Weights of a small audio embedding model.
Model: activation swiglu, patch size [16, 4], layers 12.
Training: batches of 64, held-out accuracy 97%.
Data: trained on short read English sentences (LibriTTS-R), 26041 training examples, 35.1 epochs.
Rows from expert 3 of block 3, named by matrix and row number. Rows with one number belong to one neuron. Each number is 128 + 24 x the weight over its row's rms, rounded and kept within 0 to 255. All counts start at 0. Numbers have three digits each. After the name is the row's rms in percent of the matrix's.
# gate: expert gate (model.blocks.3.mlp.gate, 4x320x320), inputs 160-319
# up: expert up (model.blocks.3.mlp.up, 4x320x320), inputs 160-319
# down: expert down (model.blocks.3.mlp.down, 4x320x320, transposed), outputs 160-319
gate.103 109:118097141112136169118157147154145130111136129075108137151131137143121157085103146103147087155091112145127185094128116113126147113108173140139093155132113139152102171155140117148136130163100107131174127115116153102112156151120132152116078120152117140129143115125162132141117131131151085139109122132111105126146168107120129130080109131108176111103160155136143094167159147141109140137083149076125146141165126085143123105146088105137122106138212098131155109146140132132120083139111174
up.103 112:153152124122114089147115119116139121133141142143134137126113138131161088182179165149107141089140133172097082184101154115143129099156111133108142111108163124087133102103114124105117182071125158116086112142123148200179097121143142099128157142130146121147158117119086137142150153130112141123120149112141140135114124143090129125171124174131090136155122142134117128105108077115158157164129099166128128141154123125101150154131185126121135129131090146148115127122128125139137145133102107
down.103 109:125154126134123136152130135130139092128153155130095136146142156134129151142127141135192093149131115095114139138135195142142130120126166149115103121110119152095092115073159081101156091125118161123139138136156098147102136117113160117132119119109111155086138096146140140118099120127096129140156118138111141157138104118116139095163071133132122108117127122133150073144112172114165098094108112135148130152126131105139099176122118106131133152134125104101148152136163114112115151145162174
gate.104 082:161168072110143131129192131148157152097098137113128163150080139142161153176177159121076113172113135060147150082164104188117159104144105113157139074130129157156124147161124102135151123160121172175123160113119172116119093137159082109158156094136118132178098111143141118099167105129093182092153130146121119169114119116111129103155114124145133141125094125137147120120140110115143145112165151144153148110159147148137120092114157116180107136127141141130105119104121124154142157129139142
up.104 081:116157112147118108132147160142144146158113140124078136157141189095155168121136143134083122083087079134101150131142146121116148134141147134186138090135107176157133119143109115139162152118143139123113149120125131123139158165104086111193143148182102138148092125108114153138131140130123140183109170115120157140106136124092096133127177129125109127112142127145176128121116162150132174144137087162169156111066113118125082178101121148124127128127094126174102151085138147133117135112122131
down.104 087:153161115139123131092114139142117082144104136147126155126102127109136138121127117110078143117197159105158077136145132164116144095163123133098104152139098144123122140098096153121075115149133165108110137143118106132126099129078124125130159166138161099157122130160105109142121147100143124143153115097173116131139118138090115161124122128155117143172128147108075124137119161115150081112128126159138130132118114141125176106145093097141151107160135106108101107133139141113170122149154105
gate.105 108:134134165134129093125109091154147143139128140118090113141160094111125154154077120096150106092159133143112116101118129157135088081125119127088136075114159133114128165095172144132138161116128129140137109150092115136121117143113091139134094165087122098172100142176189172117120122117119165129117138143126153115149134130064162120133142091100100155137107156133137127157112127112097117162130109105140145162134122108119115100133117149152170117129163113107134084184100122095145137090105150
up.105 108:135164135128137156171132100172121117151113163080121107105155116140134107141159150149160106107132127119120165136141137145145122117130113128096149151066187103118129117107121096128138097118193122099097128152099139113104116162155115179115125123146161141160119116162160118145094135161092148158143112120136091103114081126097127149147149128145152174147087145150167132160122149120169119150069109116132098136084125127134111118150118143111162150125118172068144104149108115129130120094123120
down.105 107:098069128125098096121135142097143146144199094134112123156145122146134105150129120115106126131093123122157119146144113135087144133124141140141092142115153125139135105151112155123138147118135146089091161150112146147142185133138126135121158058114099140048129119092174136105128116140166130177043093089161157171158146124150163102141145153092133158159088103108142101117162101136109152086160146162111117167124126096099110165166116148133100161152125119123119150101110167162134108146089130
gate.106 083:097100144107117163156139070107130161127106158102109104169156109087166150118091122110111136173129121125111182103133122153042114153182113153131106099154140123123142127118140116135134119121117121105143125091126161126116099129061115102126144163140114120152117117143107177139133126133122157146126063128110150132149109129123108116116120104110131114128138111139138163106106133126139116156133149116102104131061109150144120124084104124122163161107112108118117127141114118113110131149185112
up.106 084:153100120105136148081122138124137132170123096147089142144125132118110149138088086154108137098130143099150131129088157140152202137127129103128145101098104105095124132140136116087139112089078122127147126134109111146158127135156157116120122092138141144053146161121105142103134157134113141116137109138129171138113106117110145161120124126145103160118121094134116149137145128135128125154168090148128170112175148139129131142136117125157100148114111142113173112116158130130133173121061154
down.106 077:136146129110143131106165151135103155124122139128155105139164113111134139125153116166152140172178106128123110049102125116122134100129135157150200120131133127121102127110136087128139144133077164164114123120095112129131087095138122145132115112126160097136136098144157135115164143132084135111135143081118161145125100118094105145134143126067101155186118127116116142132136117129149139139170153136092108083157140143135094119117132138152149146158152140154107072100127103124138161155115158
gate.107 090:123172118077136147117132135152133126125123124118160156135129130176116112088137124138175123127118130155143151095171148147163135130171110149127115150143179152119143085113106136127101133112161117097077124117129111106129120150138182136124112095119128179130122139164131159118138134119106109171094107132104114133130151137094152163086100122124119109140106106094136100127111129162113131086130153113133155119139128118142137091148105141186110139125139118134118154150170126138137149120134096
up.107 092:110153141079133110109102137136126164148135106139163124122143126208160105149124113099100150150110136097098141088112123094161136120096167118128117129127096106143133120110151138118141144121112122164133120134112132144129114089156165154129094124111112098132111125115141149095079110144065111154139130082127123132127163159154121105116175083144119159135118129110143092143137138116133121157143117179123120138101137136110103093107109114134140125162122110137107131105156151106110131124147141
down.107 089:104113142158122151121144126182111120119162143136120127158094118091138086161128090186118068139116085136133122166124148090133152108146118150156125129131106129073119102141172152129151131112101147094134153107145100137148135117155161128091127116147125116074150112177177137096116159145114120156126152147169141155148129130128087183126140144132129168093141146155152112118125093127092112168157146127131099169132152122135070145113108145086129095153088121054088079145134181108087114130178100
gate.108 085:125132098105149092146073113126154120177136138159105106113150122176109106173153175148122117163105116100154145133159166174125128147103116134149157115175097138118121147140129177099160189148159161115117164089129146135139142132057158124148160098090163123163131135119123122147175125134120126132148135125175142150117136114154141114150122150130085062116144121129120160165125136169149100122131137121084112103140136122139114130137183140142130145143158156113078152111146133110154152085122132
up.108 084:164124121139133174131121124097115140120087148186173131140149137160170139107134138104151117143104126111124109110151090144170162112141148129100122074143148161124100112143078106080080111141178134101158133155129106131120139154147132136124125114140096117152122152152151088127090111132133154147124113114131088176118111173162105126124135116125119129089120143106154134104126082137106147139146082148157083099156114121134122118118111114091128099123099102149091105134154141163134156099129123
down.108 084:088137125092113149143110128135111104149184150142140135123125171146116146112116144131127164113137157107152136144125139149131126138116141162149055107099083087148161088093146129131142142122166102154136133157108136105133126127136113122154155114092134117149120135140099089115140161098138118120141117142137126129141092141125132148096106141114159149162131180137107154150107141122178088123103103135144143156075164140154145136113130110122138117158136145125140115099149094119098141096139122
gate.109 107:118125190095103126105104139132137107098143088152144109174141160183128155139118135133143128097141137120105124088165126126122067100098079086126090108123167129133175146135167133147119139120150129129103128100140113131098116094138089123089113148137110156153129120142133142155152131085120135103133127108146123161127129161165105101128119058132115127140134157084174094123154163152111103133125156139159095073112135121107107119091088115134132127152151121094092182129140146092133165110098107
up.109 101:130127140108090132111133140123099105099133144133089117137113127146149133084144118149187085148116149116106096135134147130101071094094184114104102136111155123155130143151147104170130158138126139108086121115136102158120150117099063148181123094097156098079158126150146074157128139099125137136128120129092107129108118134151109111146125145132127123106090175161127119148111171120093113060150166129116126119121118148164147115087070128186083116126168142093150114091173136154125147139098066
down.109 099:139139107132106158106115141115125112173121122116162128117118157154142180111163132126096090100107110139104146127112141127115131096173120140125156138164125113115054118114149121128123122169134096086128117140133083140097098157151130130136125183179118132107067146118118121126088174107148166113091131124168138115096098146145099125102120124151142111145150172100136120113091149110150160144166128092144105112094103102098078098152162122137127131115132136141141112089093128120146121126122121
gate.110 097:130122121122112134122138130162097095101197106107100145130150139135134147140110057108114108126126144141091114101139095143123105145159144132164133158154114141084133138111098128112134110086163148147091111124122091135158081120085119121110131156142098093134132085166098146112165044092180127106148150128137125140117127146121136114148153117110154127122169108131124139163127145113090091101133093129153109116152135110113159126158141119162116156109111118156112134112110110126128135140129120
up.110 104:067135130145126144099107125067163140104152146111096106147071143092131116117112119135074068144183102131148118145143091147107149108127137106186134119130103153127164156153136120105112122139140138098164109159095087181083105143147116115139105153146146126163133153145112127125096086127156112148146114133152131121140102142109148103118132151123141099190115147161143158082110101144107071134153153154143136149157114144129093127182078113139129120092119118105132100139110090121120148106130123
down.110 100:135137116123149117109129110131108096118094082105115139090155106115152124111105125125118145166090113104168170108168177102109121121180127119114114132104134160158181121127068093143128099083114092179147096154117134108150122151128132154130140096168112135117109139124126127128159114148156107114117128118121163123110156157130129117086107142166120154126097097139111139153130162137156149109135111167106120188107119079123162150112103115152138156101140125142096158111120148084119167138119174
gate.111 114:143111154110124129105125105156146148103154147147148129097138123124130144129121142114114101135134165110149129116144159141144166162104143163154102188123113120106148128146119110135157143158135118105145208114137138095136156134118141159092106136127123186128150138146150141146113133117152159124151091182118146119137127117143136134116148125139142141106109123127160126134121123100151087202141092157155090141164150146124106113124112120110131128120105137149113110114114166126150096149114079
up.111 111:089108118159121099115117119141099174111087130149110119101146149131071140140140152145179100136169110155099108146099078083067101121120116137095104091150161137160133133140101161125139092134102167142098081123123133154117140116115125107129144117122106117117136148135121146124111139117160089157139121098131149140141137133133117161122158102126136131151132129135130124122124105112125181141104162098140153112127116100094144104109164092158127140155138061056142134142164128132081138100166141
down.111 112:140161178154102151124150167086119167153146133146140151132135121108097107144086098151090107132144152093135110088092091101100121154092130137126120157128162135153104130115126096124125125152098128119155132158102130131108159120089101134162179085103196128125136134150149105143122116154136142142116095084066134142124157143148128163089141152122135142119156101156128117119104096107143145142129124132123130091122145100173123131132102099125180100170122120124146136102116181146146102083124137
gate.112 085:153102123114150170127126138123097167150166123110131136108144130132109141112152114119154148113114116155099158098158114132078096156119106125163086092131070166105110111138149154121171156156125109117144118169126123127111139103155093096134115114135123146120126135105123137144155151155165084152110122141143131101145135112107115109112123143126159157095162122121122121106158116137129072151132144122137131114098119151105113131143161105098087105136121108133068111147186118142124134125160137
up.112 086:146082092118095159158127148170095145175139101142131132131134134182116196109140119173165152133084121129076134120153132107054102141128112125120090108129108132153148072174122158121155131142116121166129097145136149142120093159157128089115125114155089153142102139136127123163152090109161103136112144154152110116135130121150105106108086135164128133113133159099120126133115144147120135154139155114128132120125102155089121139108132101123047119152136115146113116135185145142167133130152158
down.112 090:122099133133145148133114132165119131117104147112177138109153099132162126137104133126111174123137138143162102180139149107123109171120109100148130129145147090112116131113151129117114134146160176195134086153139099092132118139152133079103132132095092147108107141164127135157109146152149114135101159098130158130126136162119165099138146129131115120126117123122141161200147072116164141176153124122131133139139113176133146145093158170183092158080088104092092128067151102154154138092177080
gate.113 114:129157128112107128122128136132109130132096122133105156123134107116075099100115146170139163142122090126086121138123150146174148157112166103161168112096176158145139124118152169092147122174097122141109118136114162136108080116153125105153140143083098114121117162068126129126121096064117107152131115176149107136121131137141195123125156130112132155087055132138125132143126121135108137140105144129109119161098141135109158155163148107124112119149132122116073135132100136145150127114083183
up.113 107:077106104075156092080172139141101144130115132158135085129123164132173143095117107160151159123143140166154082106089118129109119113157124112120125172187107105109130134155109157145121143143098124171103144109148132172163103154122142105136154081128128153126115088127121144102133126137134118136121096148142120114149163147128103140113114164124147109132179101152167125093142125145115130095098090111128120079163089165148112122109111120107104155121104157162140116169148165132139132151106139
down.113 112:128135118135096136097094154159119103117107121147112119126134085124103154083108151104176156089142107116153119116118119085123118112125159120141145120091135119132109114116133139111132112153174174161137164110138129125106167130136115119107083134115124121135136127132139155099096156082147132127134151140101157171150140111109169106104149140118170092137130135133175145133115137122105106127148102118139119152116113130097105112105111093127087130133109118155141173123095120114124104176118135
gate.114 090:122141119112124127153107135083098118086146167131087124156146138135131107111107144131148129122115083147159091106084133127118134157155162125144151119118152136132076129088127151123093126117088116140143163127164129143156117147105152125128124160133080168136122135120131117127159124106128114109099116145087134035097133127108195123119131160151103139038073103155152180151121125130110128174119106117116130138118127147115145120144129143128102080112130102096152078089123130123130133122144137
up.114 085:161116154136126105130168116157145096126107083094120105082158125143123141163150140120108115094119142112146161125134131141112158127111162131133120200135142157124126078146093188154118164110162098140111121164121138098140138126094094157118138112144148130104154114153147147134126118127137165163147112148171124186113145129137080144133118150137128093107097139069153099152166112057142139151150169108129111139134109131139116159108114115113139130121181110131128135137137120073135152127079131
down.114 093:119117116068083109097113125157160104129123106157186129141162142146125148146126128101131103078124129132071150146116137149079122130130153111131081154148116113095159130120133109084107134082130065123141085112123122163198160168100126109110142123130115086114151122136087145144129135114139108161110125142179112117105151139081175110118146107091153156168140108110134114116159139118104181123129095128132122115105102135101086155142109145149128144099115134116117125124123159152122146129163150
gate.115 084:139146132124133176107145112116134144176159108182119144143157100166163142129113153142119120126119117138158088143159131094127108091161168137127109115138122137120112101146137126117134165127127110110140133119110132139155154142137167116088172149154093141147150178108141167154156128143082154095143152144124107153176169108139127184120135133056163102102114122137115148154140144150114164127125167140140128104160168116120128167142129167155165113127160112150116140089109112152166114113139095
up.115 081:136103135114123131128147182188109127116121140162070129157099146156152102111094173085173178186103070129084128113133100099107139093081134155114123118116156104146111130053167131107153140190141121103130154107103095112109150095102189076107130106140132175132132135118123156133146119125137128106111162138136118131134110134142160164146096162093150123102144155107121142126132128118109117098155127110110147120125146116137115148114084100184120095112118114100117123191113177125151118135125120
down.115 080:138123135142132140118109140129071112112142184107104096142142129113148125154101141156120155138125123097163145112128124126101126118155094109121141157098145065140146130150142129091133105148142157131120117127130136091155105090151108127129118150082113156126150110123140162113122079138105162136105154158134174152107119119066151124139126107154126120120127182135153155126131095149119185150132117121147118134105139178137160175132126108138158126162096126134144129143121075122142131147130138
gate.116 100:104123129113161103123142078115203151093126105148133122174123121106121132138163128102148158128107117127137130128137135133130068138123162123091093128147113129139100137124148105103123154167154115114119144147131166126152111131114131073115139143141152095123084107177156126154101153146118153142115118160132115139072144129124171115132099161110126133150155101115112145114149137181151127128120084149132123158124118122115106107128109118125081160149071113117146124113153166134128100088136145
up.116 097:114093086145137152103133064140156145147134133139161141138138140159109107119159106148159106136146121150090156095141127115095141104125157132103105132136101145132147176149127110131137183154144137121134093168104104101169138119134120057127172103138149095116130110140145085153130143116112122157157150143120129140127114157176123128168093115124119139150126104115106160183181113157150112160169120130106142179138126107160119107103136121121101157141133121124157104108149189097121128119113144
down.116 105:143123097121107138135108181108092104112116129156099077147130105149172130130122124111171147120126139072131134120125094110133080130101160115117136119105122101096116131139124124138150101136174178110120096096161116100113142118118138130133140091134113127146172133108110135139137134098169182133105106110164121136121143149149130084133101157147103126108075139125129152159134122141183108116141140098104140116117121091164151143109129105105121127094139132147156139178105189104162148122139142
gate.117 100:152100144115181151139101113125115110135137097156154139114112114086128126161150123131140133134163165150139098139064115134077132165132136125117164148131151157137161156168112144085112153176145125116136170130120140174100141117132114103115130127136120173091112086138111169118115153119125108099131144156113128113112128143119134141155134125133126129153150096097121122158117137126104164098133106101098147141100082137142153122101103161120138092104161147173101139123117137126155147129137152
up.117 103:113128110114094111132176104119139127145138146080100113107151167158134082137155131150130092116118178113140137099139139110105078092153084085149130133122100068131114130124113129128096149141083098101134074102192124092122136144125157121134141093126134100119118134158145124126136121135169168136157135116147127126153113110130118117106149146136133129125115135145170145112138110129153110110128163161113126138145147128142123136146155094119160123162121135109159165142143099124094106150102126
down.117 091:146159174118113127113123114111140132122116107150112110097204125132158090137117143108091110113154102114108083108134140159130132149136132129110131103116163127178201121097106140145175122155092137132112147140106128114152143112091138111141110093172094110133128117141169136092149157156165161115127120117111140151117090161122155121146125156150135118106102143125127112144146136154141144122161096110149151110152096106163127139139128146098140107166101114154123106106140093140192117146084127
gate.118 082:116091148123170122135134160111140122119078147121108161155101109110116112143147155148119135134136132123129147143139175150120084154133154107132090128137176114144132159142119123146122118131135111115116144114143113136118142112130115168166172132155110138112099153143101145167096128133161118150168130114120151147149101119142109176073110172144136139114099126180122094094126145157141121115113090085142138134129179120145115167129141172139151121127145110133153187160164078106153129112140171
up.118 084:144161125155152153095115114145155145161132148145115120102164149120122150149138129104187161113145134111167152148087095108120113100104130143115155126047095162147097104139150136159104104093165125103140093126116136112110122113110134105139113113105138143129147139074154124134152113147124111116111163127142116127134127157158143099160130097183130101099132141138150156160098107141133095116127142137098160142125118138121115125165128080117152172144138171114144119106089165131099106103091107
down.118 078:132120092124116147156144138125130166137138125094190105115077116122096072154123166152177144113180118168114166106132130121149123108121139149111121114166098125130165098109113099160128137148122112141135151129106114127139124163118126124140155152109145144107130091117139098102146108154085135156161073086158098117181127117146104047140127152131097105123146109085102133089087152111124117157119119106125111128105111122139078133151174121142127110138143107107139109119159155114084115134128113
gate.119 087:096095125130123143155143167133108159066145123133124105137119153156141171101108102093105167110128138139101106138078124135096096126104142123132122137133144106069115117154140099157156114115123127173163141118124138129135090132151120141144128161132114140111117064142091101151086101152146122073132124125124131138111175136116137107097104068154156139105173162100174136126098137144143131132111052147114116082118120171150077110127123141153144125134147099161108149130159120096133151143138125
up.119 087:124140126125131101151149188166125097180118113163164133078138150111137126165132090095116097138154150160122120172113125132092129151149146112128138132100104140087090136162100138162113129157142100132155130127099110076129111117138150148112127093149116135153113103129086118163108107142100098157137120131154077116147144122143144120149124104128117165155133164174114138128131109128150130103130110168112104104111130152076101144149127140144179135138158166131124115100110143122099112149138139
down.119 085:135118146147127145130125105167131112117113157111174145124114090105105178097106121136086088114132096151142163119101115122110145135133122164126105095142134119119179123089120118169151099132098079155155100127159136110142149168155164110151125100113135085101120110121087142097141117126145137096166134113144110108111138111110134130161132159128145145140091106122110110147111116141152115087150150128145136129139109132110143177102162127110141144141134149090118130162132137158103133133096139
gate.120 084:104116143184146154154111113119109159126137144106098125159156136115095110156143146147181042114113120129120150141116099080143098119122112126142105146147142123124096098125167153144178063097121146137180127138065122118097157123119129160128089154148078076134135073131126108096139100184125118121135102137108105125131112108131099108126145134133134144144113164097121135144149155140132124154154151097109115149151146142124137077152053124145115093166113115087112154123144105140102140120148138
up.120 084:089143152123112061125128113123113123106155139142145108125096151153112168140147126137133103160167098138141105107113110184107086145135120129144172116141110126115137153103156119126143109119130139111126154154146099106136118134128123124132131144162108130144116109122160162110149170122124126109149137112125104095157080148105125116150106147103137124127079155108137121130078098089149095149087170115152111177150147103121152117130171131115138106116136107127190139132125139148094107162111120
down.120 079:144127136140094158126123113118144118148133134142105157140103114115147144118137115108135138109130121111150151140122130113145157115152127122126122166101095094084165100119146129146166093093124139126162151152154138160185116116118113118123141150121106135144126128125127111107110103092151122115056112125153101136182120136070093108156123115134153132111095140109156114119128153173171106100125136150125136105118124134137135168166126133095119089117083166106188107165092130154099092112112134
gate.121 090:116085160096123085146092184117114127094145120113149119152113146134103117129105127140122163106147148110117107116122104111150114113169128132097091149125145106135134122121131121116095129172156118099130117161167152111127156155126135171169080123125103137133152135074150103108173154115102104121109078137134110134116133162166108143066139074148097164153102168168094081122132092146122158186124136109140153117159107135138134119131103151114146148142139163123132096144121177135138101125118111
up.121 091:108122177100162122071137116157126153141116092131122126124131148143163096123149110121113115120115163147085139122157126136162097143150128102140146125126136138152131088130128108099117095112116143152083159108099099109132096123122131184141096119098124142103163147131163128125142132147101094111123106153133125100146143123141100128109134187136089126126132141100154135131101128169091122161148133060120125078100087118157115175084157168091123155144140140164139117144109126106088155117123138
down.121 081:085130115133122081144131105139099115118174117110122123122144118158084115142130178073161134116089152148088153103138194079154158115161136112105114118143164147159150117105115159115107136123101072159131173125130115166144123101136125135125104104139137140136118117146164146122134174122097102127146153131141063121153089136113147136144136123114135111093122102123114096117134091112125136150117117146123126169119159141118114105125081137158170119174158144131153130095114147109113109130144159
gate.122 099:155113085147126130113110124168143155135101100092112116084098139135101105151135139135131095146142117129131125068137130088057130144134123148147122121113134133132126157163140092137090102097169055116095140116108170130117141120137116126084133126150152129130101103133116127151134160135161135111151118163145115160134151132070141105107130154131156129119167126125119112144149137132111189091143093191159121129188150127124162084124144106183135170124147113120092132127142140093115134126116102
up.122 089:167107064133148130117103115120113137146108128174152156139140152116158095128097177112146099149150141143111117097115106142133093156115140133185125150148153113156084134111118185095111083117146098174086179145127118085147137130140185169084109121149118145134146113096143132142123128088190147140110081126137120147157134124088108157129160169117116119124157119141111083132159094133145131097117138112149154109174096135116091107126101139120112140108115148151121162164159114108074100150104095
down.122 088:139110155093160138120141140173114119124145115081096096135130149132114134125125124120129129140154157128142118122115100180152144121141157101105126146137128108134085129093125102112098164128125171139108066103124132120154120157084098127106119039119117137092145094114113158107092100160084150116155184136118159168099097115116170119177142151103100111109138162127140126179095094115113156157097109144141142109175084137135166145134068175157106114126196122081157125119097144128173144125110076
gate.123 093:116129168124130142112101137148128146130124124105130087125122111137139148111111179120148086111131167138105132113137127146123116116085154122146112127161106146152077120158123140117128076127160149135132151133128129128162107156109101131089101125090132151137148117175156137136157153152138152115089126120131154159110124058143164086129114158115152126122142112118114108143185118111119166098131111110131153098137133131134143105159113138129150127137122131114107130192108151117215138150122167
up.123 100:138143132184108134137135121137141175120093143138110130141175131084112192123103144103101092157099142075147112105066173128117158138161133113126141146137117145156137148101156143095108136113136145123051185125108137128157164118139137109168132125124109160099149074111118102147138123125090117142128115115125142147135118188144117114172154169135136160079100116126126141155137134129124123096134150142148156127125129123128135107108090116123108109162113128166128133110126112101127116105164146
down.123 091:111134107106112128168100174145132140151147147122124148094172056096132152143115118183139094110132121132102175120127133194153117118099103118134145169125117160127137139150133155164156087111110147149148145122185105151156195097156139131154137137106128133100126131126094143133128152139157108154112149113159145140171137105130151100145090134084129139104178143181192120125094116138144126135138122135105174128119104101115101132121101121142109119142141130075141095125106122118128159170150116
gate.124 083:157122096086098159084128101097153126136167125103116135127153134115144179098138115120129124149104087148124140136139102097091135112160193144156130077140131119126128173181144121122108121106105132135129154096133138098155138112105136095123123143110152130109130134163117067127121151134136157144109135147149137122124139152122112139152138139146143128134133149125150134087077089141115132148108154133170217115136171149098113118167142114143107114133127145143144152106158146096144143157148117
up.124 084:084162173130156133135153149096133120105108130156145139133128141132103149104139115142140154123140125104101129097140126101165169141135096164165113107104064127096104148126098161122104119095149114112143127135142147162112149137125106114101133103111123096131142136151121111134146133115159105134157132108115139072170135052104130129121126133130148127114126122183108142155145095133142145085137092132146112162144111122148168115104097157126143126120118139065141124141108111133136104132135110
down.124 083:132151164092136141144159127135117079127083145107127144108143073113154118144152106104153183134127123161168112136141145127130123111104136074141139112134116124137115161136108129117120190113101153161137174137151134130091120094089133139145130173107108095183135124115163160108137080086136163128144129128169124150104114109157136120150123145121140130121146131130112115164096159135114150152103132172129103145126081144116061095107125089126108134114181122132136142135126140107080123078113136
gate.125 118:143104096105117158104122105138134129162146135134126103171124109168097131122109124114160148095133140097122107111153099120099124122221154111157072157172124131116160124166085133115106152164143133135181141114158150163104120182125125141175116090145115117107119172123139149105122154139123081175127165148106126093152144086177134124120130155124138107123086118163154112112124104149101135144127162138158114129128137112130124148125142122138141138104119149164110170108129156123093156148100182
up.125 122:110144136106084155093119103147107132167149152148102095120100141174092155148109118134150145114127150094150123109169128122101134130172110082146094133101116131119122122151095124120110164185164147191130146086119149176127140170125125130157113071137120124116100172119121120101117130139167104173130144131141158089146132106193143115136146143104144117140103123134145133115172116136095130156127175144141117109134121099145134131127102130106115118122108144146112163106131178154121145167107127
down.125 128:117123116072112080128122151115106151149143143140137140109126144107114080132118143137136152111135140101184084095089160179117112105097137141100102151153092157143087135121160173106096114095129147112155130131119099130130144103112128085125092125146163153113132167150110134105125134145107078144144161138172079119131083101086120100125117168124141119168105147117106086142141114136162155166132172173127118133140149195088153123100113155128127120111149136124138168094120094101148116141092154
gate.126 113:102086157117082137151106137143129138174114101098104142167147107139105068141146073152129092128088130152127187143162124129087111143134097086126096140138103104133164132093142122135137108113152137101102130160161163098133145085133113137102124105105165152111114115141133116144151130154126156135120119127078131114143155159117139120093160076162145129090114112129163085153119115152120121137130120130172157129109135102146125129170090136132151131110101143133160150118132105110119123136154143
up.126 109:138116123096083181145129141134120131165151099121132122184160102108100080121154083140146099142084133169122174160160110106082122123162129075105134142103076102166136129112170123118160102114160146099093146169153134127143095137147146139137158154120180100124141141084160139121139122179105179157145107151101128130153122149106157086100141092177114124116146112152147107164129147119106103130144131129143144116097128098123132149149097127069128158160109178097138115144173127107142137146145112
down.126 111:150139152142142146113131167124118117130153150118136104115126127131105142182109104139145107140147132097133110106147135120098170145116133132102156112173143108122088119129115166176087111146117121107159158116119161148162133112105109134149171107083111109144108083132118145099131132139130171125129096104082142080112132099152145156120158087164146116132163150141125112125121179149192099085139117103144098111115097071111143130123160142122125122147134131124113089128132105139128131106148087
gate.127 120:113107136102141169083136154172116114123136114105115106097123110127172147125130098116123141120081139040134145149142120149117074095127092129129161090158061114149161167146122106100090124140124113173141107150139135173144139146128133138100142102141108142172098129129119112133160121122137138147127104084172129075142126120098119123124121120089127119142067165109127149114153160132159124171132101125143122137144121130123154164124114131133107113126180155102159163150106154112113168158119133
up.127 113:137151109120139122144123118176123142132128130128122115125123114119160124110115067107138103112150139102102103125116133123098091073124110112104165116142119126161094139150123083069078158118138141146105148118090110175164132129104172170104161130104129156155121120115130145130162166138082139128111111048115129099178154154148106128124123126066120144153078121109143139106117147183111125116126092137117097139153103144131149139122091122166145099134120127125147136161105131137156166162101094
down.127 119:116142130131116087125096181116136098149157114145089134107136128148139118150106121139119134135141136091187141127089069088114172119117114111132154150137137093148121145136123117123165116143123109159133122122090117118121099124118103130154175134123166110130108172115138127129134094116120116120140136168107106103095146112127115157145118153136116091160144134113112116128137143117125184107116140120136089136112155094157104108120110110123165100114135156139176140138098125118145102121114093
gate.128 096:137119149134121143126170119107145123144094126143129123129101124059112111070157166141151159109163117132110163173087170139173139127117152136148144147108104133108143140133099190135146131173129152168153088134115138140125127140107147133138146141113140146151095102173111122144148122103123125149100112152120092126108140149138127131067103100071117131148124164125158127151123143098130082122153110119110136162119149136102139119145110173166098106101115126135122120127079143132145122128103131
up.128 091:159135176079122108117078153175129183148104107138133106128109132114148131125112135073122131089145140164131139143157152105097130126141135102139136162124072104128115119096138156152133129109128119141109118158144117110144128124142125144097137158109091156126141111158154120129137097170117085090167124151157155072136126120137114163141096116114121146125108149132165151172179067131143139160129135136137126119149107122155097133147095139140107104085117086150138155084126142116130139096130077
down.128 098:100085088156104135140141142122130115130100143143131114108094148099154122167137136138136121171080131092160120111126129170151140119087093093129153173154113179130155117163082085100137151122120080112110141172145117095108132121151087132127141152152096139123132104153151149089166137173132146134093159128144110122082158118051185085121143164088146151143131092149115131110141123091165116141137126136150128108128117144170155148114108183117108099140131144143113116144133109104115127122109142
gate.129 112:119157117100180164153154124122141114155121148138124094104125146180117113137148199144121122174086126112137149091152126122143143125122110116138148119138111103120109146101159120089110165095071147198101150161152124155126086073155155129141136164148141167144114118128106180109107137108089064126122164102133122156122094143168148132123135128094131132146117076141177150124110178154122126143141115091142090100156138124152108158101120143137131162155149102165105114092157148126099122128140118
up.129 114:112114131154115122129201148134126151114153130126168148138117166128129143110125122097135128082126149122057116127078114138066072135137157169162148091142173142096141169166143143148132107136150121060100109160095152155120123135106135081151091102121104125143168144068145136143124138126103128154167132114160115143170139106130090110087183111165128118115114170138128104138122113108132167105129167153142156162137086124112136173117124112118185110133138144109191128157108118096107148144155123
down.129 119:087146104136160129123087101136152143134170076150123121131172154086127110109127100114104145131163108109176123099129099086110106157132174110105125108130163142158144153121197136137117163113144121108131056129113175119102156131154095127111116141136103140091104131129103157140122173125085128138132155134161113109095150125150124097108090124177131107158119138109127117154150150152128158126147104137107115081132168155112147117135110115089147098187117130118124157155098103134138149130129092
gate.130 111:070105158112115148130151134130148149148116142087151120111146133132131081117161112142135104152141135108051135109152131133120107177115128103138162114147105125099131120115147093103107144109098139134084192102129113091135117130116147042108094114108103137159137121109125208131162104133165126142140108129109118110115144145090171095087144161145124147130179081111133107109111160142132140130165198165162119124133155136131135083098142165089177109127119094154149107124148152127127102109110171
up.130 116:108111092136081104136133142151107164113094152141086084128138110132144176163078123142124117143144137122185118126084119111145139139119128077128169111184173148123106153133125134129107185133150141128097127144151108145103121153128105135111112141116132115148113127123161050110122096126105119060093123107168145116129139117130172204120124105145101087132162146128178109123133129099133129177143197152122119136160131133125149122105123107122157168158141094149116138132135137145107124121138131
down.130 108:132088104151133192113138063134159181130158136125152164175109167105135097100132150134154109116117107090153104105107143069142154128155174114115140152088133166108107114140133143171123112160073105142194155119103108122133105128157153119127130167153156134129170114125205125121132104136120161110164131142092130085123113121145089122141092151121139121167127141094133123130120111100146079146094125141125115135124141111083086093147105129128127121132123133110125151131130111119077130114123117